Weights of a small image diffusion model: widths [64, 64, 128, 256].
Rows from block 8, named by matrix and row number. Rows with one number belong to one attention dimension. Each number is 50 + 15 x the weight over its row's rms, rounded and kept within 0 to 99. All counts start at 0. After the name is the row's rms in percent of the matrix's.
# v: attention value (model.mid.1.attn.v.weight, 256x256), inputs 86-171
# proj: attention output (model.mid.1.attn.proj.weight, 256x256, transposed), outputs 86-171
v.221 112:46 37 70 51 41 32 58 25 37 38 75 40 55 29 21 61 75 44 89 83 53 56 08 37 55 25 59 50 60 48 67 43 59 58 74 42 48 52 60 25 48 45 44 53 80 61 64 61 51 52 42 46 44 45 37 56 61 48 52 56 61 72 48 41 41 39 70 39 50 78 49 41 00 59 22 54 47 45 71 45 51 25 57 99 64 43
v.222 106:30 50 51 68 42 37 42 39 63 70 49 52 32 34 66 48 35 64 27 40 40 69 40 15 70 52 59 53 39 67 77 47 50 52 69 50 65 50 63 28 78 25 63 65 44 53 50 69 67 83 48 48 78 29 44 44 47 62 28 47 14 53 53 22 27 62 49 43 47 74 21 81 40 77 44 53 52 64 48 60 55 23 53 58 69 38
v.223 107:24 66 45 37 50 43 46 10 65 63 81 48 53 47 33 48 63 46 38 53 38 46 59 56 44 56 63 77 45 61 50 33 28 52 42 50 75 45 61 61 50 29 45 57 60 64 54 18 44 59 36 40 18 67 49 33 47 75 34 49 74 64 43 67 50 48 58 49 29 42 44 51 34 67 36 57 40 55 61 55 36 35 50 44 30 60
v.224 100:42 90 46 62 30 25 30 35 65 60 67 63 60 40 43 41 52 63 30 59 51 52 19 37 67 43 41 27 64 53 48 55 50 52 22 70 28 52 59 45 57 54 45 35 47 60 34 52 47 56 48 87 57 27 68 50 70 50 47 56 45 51 44 43 92 52 55 62 66 74 38 52 48 48 57 50 58 30 46 79 31 23 46 25 24 50
v.225 096:50 68 52 26 50 64 40 46 38 40 59 51 30 65 56 73 66 75 54 34 54 54 67 32 36 46 57 94 48 66 48 56 66 73 22 30 52 29 89 59 36 49 37 58 45 67 77 62 40 76 79 52 67 58 41 38 60 32 62 41 61 47 45 44 58 49 66 62 45 77 46 45 49 30 59 60 61 56 67 49 51 83 55 56 39 39
v.226 095:34 45 62 71 42 43 45 39 29 34 62 24 44 39 54 51 72 54 34 42 57 49 19 70 33 57 60 40 32 40 60 52 74 64 40 35 40 39 75 37 39 52 46 59 51 47 61 48 43 69 36 55 48 72 45 34 55 48 84 62 33 61 32 50 55 60 14 57 59 48 49 60 62 55 65 25 44 67 67 22 56 72 46 54 80 40
v.227 084:31 55 53 73 71 62 39 56 52 37 48 44 33 60 07 67 33 73 48 58 42 54 50 59 42 87 46 20 65 71 36 32 58 29 69 57 81 58 17 61 47 62 74 44 55 68 49 29 79 59 65 18 34 65 44 59 29 65 51 52 49 37 48 70 32 54 71 66 36 31 59 26 34 65 29 69 69 35 38 31 39 50 37 31 71 63
v.228 091:53 50 55 35 46 42 56 43 40 49 58 62 47 65 50 76 47 50 68 74 54 50 73 26 55 42 51 50 52 53 51 52 36 51 53 56 70 46 71 56 64 29 36 50 49 52 51 12 51 63 40 51 41 22 55 30 58 23 45 31 68 64 60 38 32 44 53 23 32 68 42 33 33 45 50 56 51 35 56 76 36 38 66 45 52 51
v.229 071:28 64 65 22 47 34 45 48 32 38 83 47 65 46 50 20 43 16 64 49 80 54 42 43 62 73 50 40 40 37 43 57 36 53 22 42 36 48 56 25 46 46 63 22 59 47 25 91 26 59 44 31 69 60 73 63 27 32 33 63 69 48 43 51 54 12 39 40 52 34 74 31 46 68 75 44 59 55 44 65 41 57 72 58 77 65
v.230 096:26 50 21 54 25 68 58 60 48 47 40 48 33 68 46 69 61 29 49 61 59 66 60 70 60 38 38 51 65 74 33 46 63 61 48 57 59 48 57 73 39 70 62 66 52 55 68 62 29 57 54 46 60 45 42 49 46 47 33 22 68 56 62 68 57 53 48 73 57 59 58 44 21 37 38 59 39 36 52 49 46 37 50 69 32 44
v.231 094:67 46 52 61 69 21 46 60 21 61 61 47 69 53 36 71 42 53 31 63 24 71 50 43 55 50 43 58 45 61 35 28 67 47 56 53 28 61 56 49 60 28 40 86 48 44 56 59 95 69 57 36 39 45 50 53 86 36 27 34 52 35 54 76 32 22 57 41 44 46 63 46 38 42 53 40 39 69 61 47 58 70 68 57 49 33
v.232 091:32 31 26 23 57 32 39 49 49 73 40 48 63 46 83 00 37 48 64 61 36 73 44 48 43 43 34 63 42 56 39 40 38 64 37 33 48 76 49 66 47 68 44 66 47 58 29 89 63 45 37 38 67 39 56 56 57 44 48 59 61 55 45 22 62 59 61 40 69 61 38 67 55 50 51 53 49 39 47 35 76 48 79 87 43 58
v.233 097:54 23 32 63 34 37 54 89 62 33 50 50 58 68 70 36 38 26 39 74 61 46 62 66 51 54 53 42 35 17 43 62 51 54 66 44 45 30 65 55 40 36 68 49 70 12 37 39 35 55 40 62 62 53 72 62 34 58 58 54 75 43 16 53 47 66 11 47 57 35 67 59 37 96 52 46 84 36 69 44 32 45 83 54 71 54
v.234 084:60 50 68 39 45 61 51 33 66 27 63 37 43 45 27 64 33 57 41 43 38 52 43 42 55 80 60 20 70 70 52 34 45 54 62 54 38 48 34 75 61 43 68 38 59 30 62 68 53 67 62 28 31 52 29 68 29 81 30 48 28 22 41 75 62 45 55 34 58 18 81 51 47 50 31 42 75 47 62 28 55 48 09 57 41 37
v.235 088:56 57 33 54 19 48 64 47 73 38 56 33 63 21 59 42 46 62 64 59 37 41 36 54 49 84 44 53 55 42 51 48 50 55 39 35 20 69 73 64 64 59 55 52 57 58 62 69 41 26 56 42 47 61 58 51 28 68 76 56 49 79 35 34 49 81 67 50 63 51 44 64 68 61 44 40 59 36 43 33 53 36 42 37 72 43
v.236 101:66 30 29 46 40 45 23 58 46 61 39 31 34 34 55 50 60 68 74 55 63 76 40 47 54 42 60 69 66 58 54 40 58 45 43 66 54 61 65 79 25 43 41 56 42 44 33 50 52 61 39 37 38 41 48 55 63 78 51 57 56 42 48 69 38 20 62 66 47 74 50 58 30 70 31 51 27 33 52 37 60 38 77 58 37 61
v.237 096:44 53 69 34 46 66 46 58 33 65 68 75 38 41 31 55 56 46 29 45 58 27 46 46 22 30 50 61 81 36 35 41 39 62 57 29 69 62 50 48 56 59 64 59 39 54 19 96 70 58 48 66 53 49 51 61 46 56 60 60 36 43 95 44 21 25 43 52 30 41 38 56 53 53 56 37 83 45 37 43 79 81 60 45 39 37
v.238 092:58 18 61 56 18 75 41 53 39 41 60 31 57 25 63 52 21 43 59 23 75 29 32 42 56 51 44 36 53 54 64 53 51 60 41 36 44 69 53 61 62 60 66 60 48 43 61 29 52 44 95 73 49 63 33 53 21 55 78 50 78 39 43 54 43 48 56 37 37 31 51 35 66 49 44 66 65 34 28 40 60 69 55 34 71 64
v.239 088:18 64 55 60 40 38 51 37 51 67 50 55 53 46 33 86 40 64 78 74 25 78 26 61 56 58 56 46 42 60 39 63 38 23 48 43 42 79 54 60 66 77 61 47 59 49 37 47 69 54 62 47 54 29 77 57 65 59 25 39 17 53 68 65 68 24 82 54 69 53 32 44 34 74 38 46 53 51 43 64 58 31 19 37 52 66
proj.221 105:59 64 39 38 65 67 39 78 71 51 28 53 61 67 83 36 39 58 36 15 32 49 79 70 61 71 53 56 68 60 27 48 43 49 06 53 74 60 53 70 54 51 47 49 15 52 53 55 42 36 60 74 39 56 51 59 50 66 39 49 38 39 51 74 76 49 38 67 49 40 61 52 80 34 70 49 62 49 34 60 46 53 33 00 35 53
proj.222 103:74 57 62 28 51 59 62 60 34 40 42 60 57 64 56 48 66 36 57 59 61 35 71 72 46 45 35 45 59 31 21 45 44 60 39 49 34 37 44 67 18 49 27 38 55 52 32 58 29 24 58 52 38 71 57 50 55 42 71 41 79 49 55 78 75 32 44 52 56 43 73 22 39 22 43 36 57 33 68 34 41 76 40 38 15 53
proj.223 108:92 21 49 71 54 58 43 94 48 34 19 46 60 52 79 57 38 42 68 39 56 39 40 34 64 56 34 33 51 50 70 66 67 26 43 69 33 70 42 47 55 80 51 46 58 54 49 71 43 47 57 44 90 35 60 64 48 32 65 45 36 42 51 41 59 51 44 61 55 62 46 45 69 39 53 44 66 50 39 54 53 68 51 65 61 44
proj.224 097:56 00 51 32 71 77 74 60 27 39 13 47 41 62 39 54 41 54 72 42 46 56 87 48 39 59 54 75 31 42 32 40 52 58 70 31 54 65 40 55 37 50 80 50 50 51 66 55 49 56 64 23 66 87 50 49 25 54 59 46 41 51 47 71 15 34 57 55 46 40 47 60 58 48 37 55 35 73 52 21 53 62 54 74 68 48
proj.225 093:46 37 46 66 58 38 36 60 59 68 32 46 71 46 50 13 29 25 34 57 27 32 44 45 78 54 54 02 34 51 67 47 44 28 81 48 61 58 31 45 51 62 76 33 54 43 12 46 70 39 31 45 28 43 66 74 46 54 33 58 38 44 66 66 55 45 41 58 58 19 56 56 42 79 21 43 48 52 30 67 41 30 51 33 56 63
proj.226 096:53 59 27 31 57 55 44 61 63 67 37 65 54 79 42 70 22 47 67 65 22 43 76 28 67 35 36 57 48 53 35 48 28 55 65 46 45 78 40 64 55 44 59 45 53 44 48 64 60 28 66 57 43 43 60 76 53 60 24 30 70 43 71 41 47 39 74 63 43 46 56 35 14 51 57 76 51 36 37 61 42 26 72 35 27 47
proj.227 084:75 44 46 20 41 38 67 50 44 32 49 75 59 54 99 46 55 27 40 38 58 53 38 44 60 21 69 99 35 19 60 72 46 49 41 54 30 59 78 21 49 36 22 45 48 31 55 64 29 60 41 80 72 42 33 42 59 46 43 52 51 40 47 25 53 44 25 21 57 65 40 65 68 53 52 54 29 58 63 69 59 42 53 81 22 44
proj.228 089:53 30 46 41 69 49 45 58 57 52 33 49 55 38 54 34 69 34 46 31 55 54 37 51 46 50 50 46 50 53 38 32 61 36 24 33 56 49 52 46 46 52 72 48 51 65 63 68 67 40 58 65 59 68 55 63 28 86 50 58 35 47 53 65 67 48 61 83 65 42 62 80 68 58 38 36 48 71 44 46 67 42 28 68 39 48
proj.229 078:64 33 52 70 34 60 63 62 47 66 04 57 47 49 41 72 51 86 46 62 17 34 61 59 44 29 34 57 56 62 41 58 50 53 70 57 56 52 48 69 69 59 50 80 42 44 55 00 62 49 52 74 60 35 49 47 50 78 50 53 26 47 46 39 50 88 60 62 52 52 35 55 39 32 45 61 27 37 53 33 73 43 36 46 14 45
proj.230 097:58 49 70 48 73 23 44 31 65 44 60 51 61 25 50 38 43 74 52 27 36 42 37 20 40 52 82 46 29 29 70 55 43 11 51 50 68 38 49 38 70 42 39 62 21 46 33 48 68 44 45 57 29 41 59 64 53 55 51 64 23 45 50 39 32 53 47 16 57 45 48 48 77 68 47 35 54 57 50 38 61 62 54 25 71 55
proj.231 097:25 57 47 34 46 77 48 38 80 49 55 68 41 48 54 36 77 64 74 49 64 44 56 49 47 51 59 48 53 16 57 77 41 41 30 57 80 50 46 56 42 63 61 16 52 51 34 28 16 28 36 55 43 38 53 46 22 71 71 58 34 42 46 17 52 57 54 62 67 27 44 72 62 62 45 64 69 27 45 62 46 35 31 46 45 51
proj.232 090:59 65 79 85 31 61 70 59 40 42 39 36 34 42 19 92 52 49 44 27 48 28 51 56 55 61 64 37 60 60 63 52 55 22 68 42 65 32 38 35 42 25 56 42 50 51 53 11 36 45 60 54 45 37 47 45 48 52 34 53 42 52 33 56 59 35 54 46 41 48 58 30 53 52 43 71 63 81 36 64 08 61 30 19 67 41
proj.233 093:36 73 40 56 57 49 50 47 36 80 53 45 42 27 32 63 55 79 65 38 34 44 61 27 51 34 54 52 68 62 46 59 64 38 47 59 61 66 56 49 67 64 49 53 21 81 77 41 58 47 68 59 36 40 26 40 72 61 42 28 26 59 79 53 49 39 76 62 32 57 44 38 47 26 45 49 11 60 32 67 62 59 35 49 28 33
proj.234 082:47 61 43 49 63 50 45 46 17 55 47 72 54 59 74 40 64 33 66 60 57 59 60 68 21 46 44 77 56 25 44 59 64 56 34 46 48 61 74 18 48 55 36 53 40 56 47 19 36 44 49 73 85 52 57 37 62 16 59 46 58 65 49 21 44 57 44 54 43 65 22 43 35 48 64 55 41 44 47 69 44 61 74 49 65 76
proj.235 090:46 43 59 51 74 35 30 52 10 50 29 53 44 79 50 74 49 28 39 54 61 57 68 42 47 30 55 52 40 64 37 37 56 51 58 43 72 35 50 42 42 46 43 41 37 59 59 32 60 81 58 56 56 51 40 50 61 45 20 36 55 31 69 67 60 24 45 66 42 62 44 22 32 31 56 51 44 38 47 57 37 58 58 62 35 61
proj.236 100:36 82 50 33 51 64 81 39 36 23 59 52 67 49 33 34 39 19 21 46 46 35 61 42 57 64 40 17 32 58 39 44 50 42 41 25 40 45 34 35 59 53 47 56 68 43 75 56 41 46 45 67 60 44 64 45 26 12 59 38 40 59 50 36 69 99 42 31 57 24 38 46 56 41 65 52 78 82 48 56 44 63 34 53 58 30
proj.237 098:57 54 43 62 66 33 71 40 75 44 34 36 51 57 75 47 40 39 43 64 42 54 61 59 78 71 36 24 24 71 65 56 57 43 46 74 43 20 42 59 34 55 28 38 75 52 75 06 41 34 59 25 37 58 48 42 75 40 43 33 77 61 22 58 72 55 47 79 67 50 60 44 35 51 64 46 21 63 52 53 27 27 32 48 65 49
proj.238 094:57 71 37 60 88 27 50 42 45 66 54 70 36 54 48 64 64 49 38 83 41 65 58 52 54 37 55 72 54 46 45 51 45 53 75 64 52 38 41 48 41 57 41 42 62 54 64 70 56 54 17 33 44 42 55 48 99 27 25 56 40 58 65 39 62 35 38 62 68 51 66 69 16 43 58 41 22 61 60 56 41 21 37 65 34 44
proj.239 095:57 31 53 40 61 52 41 51 57 44 53 47 45 45 70 36 40 29 22 48 72 11 70 44 41 29 46 67 50 40 53 55 57 49 42 67 57 15 45 38 40 23 50 54 31 40 55 59 27 34 51 53 39 63 29 56 34 54 66 56 82 49 47 40 29 85 28 40 43 47 53 55 94 32 65 55 48 44 78 32 40 65 79 74 56 50