{
  "model": "image diffusion model",
  "image_size": 32,
  "cond_dim": 128,
  "weight_standardization": false,
  "scale_shift_norm": true,
  "attention": true,
  "optimizer": "soap",
  "beta2": 0.999,
  "max_precond_dim": 1536,
  "batch_size": 128,
  "final_lr_fraction": 0.01,
  "warmup_steps": 270,
  "adamw_weight_decay_other_params": 0.01
}
Rows from block 2, named by matrix and row number. Rows with one number belong to one channel. Each number is 128 + 24 x the weight over its row's rms, rounded and kept within 0 to 255. All counts start at 0. Numbers have three digits each.
# convs0: first 3x3 conv (model.enc.1.0.convs.0.weight, 64x64x3x3), inputs 44-54, a 3x3 kernel for each
# convs1: second 3x3 conv (model.enc.1.0.convs.1.weight, 64x64x3x3, transposed), outputs 44-54, a 3x3 kernel for each
convs0.14:115107132160112121125098129147137123143158092130149135113149116130190130106160109116113134129115134140112113159094142117088126132095126131120118153175133141144123148178154138174135128114088111057133123129201116148125150126129098123141151139118134141125152128147148125132122116143122136163160150134
convs0.15:095110114096150164106184105141143133165152149134143117115144130117119123139138131126116136154156141104133137117151112145127150180118117099108137120144132124149132088158129146109118185107149160153114112099116118099090145103125143133147098140158163147149198141147138143144112123073078119088090107145
convs0.16:106182108146149144119119114157162141120138142097114116117137104155114118103123125131147106109117132123122151121159173096109106150158084094083089148140141126133114110108118153131118148126122124171146160136148109118117121089118109103097088112115103107113079118125145125138142079087120146179114121163
convs0.17:116110130133119104111114150129121136135174137116121131156110096121132104125125130180173116117154192124097162114131098127106128147100172106133139141103128133143118086130128119128091139120118135084149142101140142116071128130111134139068116137106141132119128113127132125136122144187114106104169188133
convs0.18:125122129137106121150132124118141111175200054119159115129130150121090139123134122105120125132117128134132142125136143112085158117130168139148139155110118171124133122131121117120125133129117125121139127139128117120101106124107112165118109149118134124124156169123131142110111118128127143139131110099
convs0.19:141132128138133153137112150116146142133153152142150131144172110117137108128113119121163123131179137115171158150143134105045082111123116133131131086089110113117100104117130111128126143112117107102140170158137143142146095102160155122155163124122141118142118115136123126128124139123099075084118127161
convs0.20:102162122147107115119103132132114129134128125139118148126168105112136156133131133122121139079112126128096137111119104106102142099108057137110117143176113126106148139113138141135099122116101114178138122107138168118159125107111142130099091116145138124116122140120112088127162144117101141123129144161
convs0.21:134152143107130121138117133120108145116099152129156090101146139128103146120107156129125132110096125128135118135150152134127120124156134131138117108121121148129121143143136123130142136131106140098142140209128140120093159133130136129117155135141149094129122122115111162134092122116111151132120129128
convs0.22:117130127096110111138129143127134111134151062135149120144124126125106120149098141121093123090147118128140147142137154118083133120138146153142128158119137136138140122125127131123124152135131140190113137099117139047098137119152133134156123151143132130120122156115115098117128092119063096165129157108
convs0.23:145093140152119137118140109154137100124147141149134135119112139107130157129141138133133150113135131099134121076173115125101028138059151097127148155131122132156109078135157126182119144136117146161101164168111192111108137151115135117138123148183117137129150116113119130113051122124067152102118125144
convs0.24:096119141158149147122167128128105119121117107095096138128111136142151148129130139124139108151130126123128105152120143090143133116123112129118121117125135142135119149142135125133166076149181144134112137165138123154145141103088198143144138144187124137092136127094123124090100104143108133160093113156
convs0.25:129140149122152114112174153125134115164139151124100111138146095114116098151131138118118150159126167112124088118112137104152143140159131113113115136106139126152150133117103132120078154124136129190109127136123137122152146119119065142192095083156109105137131117145175133159120206134086073019076116140
convs0.26:101115174126136150161149108137120125174122124136155149138164134118128117154130127139119114128133088103144137087104170133138098148136099159132133120103119114108139162174112114137132087115153116119150123121144107165105115130095118142166114095166129130135076146116130135135171158129174095164081083144
convs0.27:114119118107143148119122118138118109138119126144102140083118129135164125115134122132110148133055122141095146140114142150170137148134122145153121140110135131109153139134128155073110126116144098121144117064148123089124144123148114129128115160154153107128078126092116089130143157100143124115107104123
convs0.28:112156134124121087139117146156129132116142150123160121132142125145130105112131110134135140172123126122128144135085119118065143132108109112141136126133134127148101148091149157116116121122137113178146115151137144148115149128133141147146110140147127115105137137133105119133151121135165114167136143152
convs0.29:146119118152152128140144112143136148147148148139126124114128110121121103171107118115127123212092111163121117126096122133105155124098128119127101114145089136142127106139145168121129182129102152165135079143095150129098137131083134196137113150154153087118141096143175162114085140088160155147144153155
convs0.30:105131129105112077124182120109126162154108154164123102126098133148142140104135112156122115131125122088145124128092104086090098112115168110140108114115096132096139159123113119120144106150145107156138102150132131159140142185114127158154150116127105084121122138107130125145128105065116108131106117124
convs0.31:145136157133166144137134124141165120136140095089150130136125149117123129125105122117140103128149139095134113136104213126093163174095124148140133113122120073127131110139124088107118153131119127118081140160124118144129119156071175132099119135181130121134191116106115124124096083097097115117117129155
convs0.32:118154163113167141113157131139129107149109129132111115121113128134144124157138134097102118113117124127149117121137133111156124111079104129151156132151187126176133126134113142123131130136144117131108187138089139124156113114130160084103111148169132101095136135148116104119143246202135163173122125147
convs0.33:107121122141091115133133067096108122094144115141105146126155097113157165158190132141110112105142126153106106106149112104092139135096110120121138133112096147117123149124128165189153109183153137050144065147139145193135098119145135146118123164127074103147093116128121144137141152131170140136125174139
convs0.34:116153118094135120108162096116120150150148125148196128149126128140147141105109124129113139129087121147116121114144114118124113124178153117152124128173108122136114162141132149125150102114128123088161115133118160120123126162145107158099143165141150150142105119133121077141123104104082114102108097095
convs0.35:135144103133120111145133117116142139114085130125127128130109151101119151157150140092121111084135156133133138149149125143099118147116136144102126121122164093163129125143129113119125144124133144218172127148125137043073133127100153145091181141087124149114140100115106124128143111133149122174150168115
convs0.36:102119094150146107120086119139143128125160183143107146133118175154111170152146137093152136138104132155155089122129120138095133118108147098069114079128119090189190161083115107153126167119116135122120138159155177103121111124149159160128125159139094114137129115097154150146145129158142113134145146098
convs0.37:132140148142131145114119123124115135126121105121121127131120146133112134107130123147111126138142081135142105138123126118110141122148134133110135124116127134153145130122129117152131136120102129199133122196130140070129129127123142159177155143156123112114125145111126138114106115116114178137141118130
convs0.38:147149151131126121153142126140150119124119121110124123081116177160124128146125125120102146158130118144153135119135171131171111149145152129130143111156152145115127116106191122117106118129107171228112148163103117123085126138116092130120136138108119108124155143111105144139105195121157132132147156112
convs0.39:125144145092142144108157140102124166113145141133139161141131128115137148135142116117135138133129112129148131136105154109120156113121126125152140111148118114115154142110119131147096117138123124117123127123135124097117159108138215078091171092158128139119139109116147140116132085152071180146053129130
convs0.40:131146132121127121129131148145112122136139128120136126147126136110121126142137135119159106141121144157175145120114116141095144102150120127107106100117115092104183132111114139101118137113137126135090145167097098077090123136121080132114125082088142129110101142121132105108126163115139134137144092129
convs0.41:069116137142134146127139117127157147128109110131106130149091137080000121127086173143152136126106168169126160130163131141117126126141129125124164113110137096140152142089144140108102136091137100048105122135118182178163118148123091171084128106061148127141144114141149142126146172132182078085122088158
convs0.42:142144126112145172120144087125168122128125150125133106135110128119141150171163110125155137124150117135115152147151132123133138110140114114115105109114166128121106144099120148118100158165143124131133138130095138174156140095100124088122141116067124149121105109148113119125109083117064075116077114088
convs0.43:147110125110159149085125110159133129146152119120111109138156079117148118117153125118147111146120174098120164100145171109113134115126093122111144117132145103129131165140061167121147092088188141127126147098133107120150119118144104128122124155103113160137126128150108128137133118091128062069093057132
convs0.44:118162135148158135113134114105138108135121106082106143092104141103134154114092148124140138144171124146111103105147137144143117106094117106121130110127142137123132111140146091130154148128134110116129108104093111146180127135112137110080160182070118139141116116156159147096135141052152030138080111124
convs1.14:114116137130101120119125146115125154113098146114156141151133141138118144148140118137119129051116131118144141132157130114152137100165119127078153130081144146114110137095132114058138125103105136109132125132140120122129137124150112115165131111134118117113136117110127111141102115105103154164104126120
convs1.15:151100137111156157154155126116131118110121122143111150121153111107141106102120119129124163184143143140144095116104109126095114144087136142131108082138132114109122144151049149206113120109122156151132137141121142126086111100103139144148113151101122123105113124055089119100126118144134089122123145111
convs1.16:069134096118112092134099159135140140144113170161093109116143137118112106117136121089145144166117131148116135136116127095131157101154137107123121122136134137160134132142140137093116175143167152156142082077128115098112108137158143206171180191118140157096169143150139120139118107132149127100147159105
convs1.17:151120116142148117111166146124111133118150082097115130123127147138110130126121146120143113075113151097101084126145147133142135125138159133125143129161125141124170112120136182071076169172097177152144137130138157155140104127104152098076148104158151149155136124155141104076142106117113099138107102154
convs1.18:134112132162119146136139159105108109115111158105177125148128133123118117131088149153120141110153131155137166138142136134136163119144137114045109080000020159098116148118107141108095118102150120147132155171115135108132140147132086136113096155125105128131131102102101114111131164102117093105113098142
convs1.19:121136107111090112160172190123116111136104106130111122111139127107126128139120145088077151118099128141134112122089155049112121115135156117153131106132132142131134146153134135155150118123134116129127086113147143129104157134101160173158125146135102138151144098127148138117170105084142111127157158161
convs1.20:123136125094081134128114099153131101132127134134135162098150140113137127116105136152115142132125126153121099151132119125144138119141165148140125136116137128104131143138137138152132138164135097146119109160120143155144137127162139129128135149152129148153125115098128101120163132139164076136144156157
convs1.21:102169135134107155134078166134099106114121129118123138141121125134147145133133130117150129156143132128144154133119119157133098135146117132168156088119154107045124144130127134104122125142152164117141117083155112140127107146132118145164132125099099118127141126115127109106155127115156143147123118113
convs1.22:134135127118137113129119125101126139130134110141125109138156129151145135141136128124132112123066151113124109146141118202034132133081152113130121150218167109163125144096129090120153106129140138138136135147136125111105114125113102130133135123121108117164103098137119118130122161127145082104104105136
convs1.23:134094137164123146133164121137123133138088106147141122135143155168137110111134127113114142079123104142128157156160105211177168128150169121116100127113131123129129147125113146104132093121132144177121116072113089084114132129143099143081112123083127125137119092128133109124128143154132189186161174185
convs1.24:138114146121148073162148119110123142124086120140123151154122147162108156152148113111118132143086120149133183127122126134130136130116097117134121107135121133134160118068191102044154157157141110091104087097159141128127122131131126104031142153106125116172141122131146114150074133158101162128120134136
convs1.25:124083165139091110130118116152163105140127104133129119142126137133109123120136106154133113128141089104104117114103109075120151105173125125119118151128105112159153130106131157138100146142116104119120168144058148089131078160154134149245160147114131105117084145156106164116123147150170145207089112144
convs1.26:161139117117126132094102136132148134115116118110122133143083104123112135102139149108129162127105104145113141119162113129133123089128158093102156139127130122119131127106167110118151139097099151104122100133143070168178130177165104126128156135113125110133118115144148154157107166133077130093138101126
convs1.27:148139094138104131128120132126131123129140110132146133139147142122117137143147133128173137095129093121123126125134151151199168134151101130121143134088142108119125123119152076087154140128153099102144124081167134120150111130108142090056086108091125135110112161163162136135130131176134217162175162120
convs1.28:131106155141164142114132156124126117121107105137087098116129132109129127126140136121094112141082095118160124141113125152226188151133143126125134136145145143159134112106126105065127140107130128163154139116177147151151091120112090086090133106104115103147134101130125135098118098106096068077127080108
convs1.29:131128131082118112136158125146132158110116131132135150119148103136128120123115141138139121128133105146121136091136088102111109140112149144114111146124125140110127163165053177147047132135152126142129135108149121125136095132130170133133124103134155127112110173093142131106089156152116120122132115138
convs1.30:134139127144125141135147135166136142123145096094147140149124159119118136111123123143126135133135089100134115105105121137139143148149123159176134120132125124102135111082187116122125143165078105059130101065130131131112118154137109108121122089115134128141133132164140155132148140090161109147140106124
convs1.31:129138141112114146139137161121144165104104152131099114123144142144126137163130150165149137126111131151129123078112093061127130080122147140139151141130114137134136134128107128148176122134150110134160154082133195123141087085130201128114198095109189125156151140148160136143071062113113086120122121158
convs1.32:122120114150093128114151140138093125160138126127144144120138135128110123113108156126108084119127116124107138115107127106073151123104151135131167133115123115132155127096148097078108105101095145116103159111094094142144089121137162125117101137092149160145130159115150138108149141138112106140118071075
convs1.33:172134100123123140161147119167137129148113087181161138138108153100135177127155153159106133080101112139127148106151104077141138116151139132117089141136095090159131114123173097095149194165117139138113134117118144138170155166126161139069138084125125139116117138179109110137134100132118130107145112125
convs1.34:138138164112102118113104149134114137119085129141124117127110125169129113121114121142137127166145161119107141108117116114128133148117099091129131136079116147111119108102144134095162107111117137142123140126153096160150167124096164130124140096115108124140088129132118104161093113075102109127056122106
convs1.35:103104123144141138122088133146160101157174128131126136129103090076121147142149113149117091113124174141096141135111123142144138107128134103104132113127186151151128132132104114157139114115080116157159107129140126100115157120138160110082114098138137109121135171107133104138148131171115158116132151123
convs1.36:122139135147110112156137122116153142111100150157090117121116090128149135112136167114112113145123106153117152090126158109129104126091164096102135144124154124172136124177114143135149134151128105116110129108138145124117160162116164149139126162155100111123154143150116180141125075088114146133117169114
convs1.37:125126155132117131134133128149134136109158149125144128122131125121154113116138122122143124156125074137138111150100102140107132135139134110120139109099121147133128161115113135123113124109117136128123148094113137117102116134126121117174112130131131098125141102074148126099133105133134171141121151131
convs1.38:121114130124117109133123099150142141143136118137124135160102124147107103152176157170138137181128125128149138156138099186114118159123093132114121109139154137145144166069118126064110115149126144110114147126147107118113128117123073116123121145126092111110103104130144116094098147128141135122131150149
convs1.39:097120120114125136092080121116098132113123129117116132125102124100123132114150102108104127127069114105104116135152091123210139104148101117132102096122111135101107133138137141126131108158135131140170135134147118128146127153134121131099137119130118135137140133116114126130120140088116135088117128120
convs1.40:124105097140128108109104126113134109138107137127132125130117140111129112130100109084097128082093136120145114165178121185091138075103126102154149134127145133128144118125152107155150140147113144101119072094135128158127127149164111119178125140147117156190212156133128100142151171170197167124130118195
convs1.41:144139113149141105068127136121161121129136087114104096127142120117168115126144115157099123107111127140110120102100121144118119134116117113146135113146133122132121106128106147179110090162120107054099124166134160183158142140127140142176137139127115119126136127099132156109125156130186125095106092149
convs1.42:145132137136148151137145130200140139130114141100118163152130123138120134130129156137147118127118145123130156124126127174112133122133127127122118124163137143133126126099150145120099128155138122097124128149124093128134146123092155151108171150087086150138120163161130134147135115151086118179090110126
convs1.43:155132153095128153173150150159119137146118113115164125147113137161170149147143162099122136110103106135159126140093158123134132125112137146133129140120115131138152085162125138150077181088119112124121147160099132177136129110103123082140091101153107171161127139135131097158133148102102131117120119144
convs1.44:155078149145101112104080126125139141124117065138096117122145115118147107116161128180138126146112119165141129185134130149145109180102153157153119128135149131125136124126125093107194140118152128150146140151165155129169169085085151143083133106121135154097115140138124115137138115116135108105135085138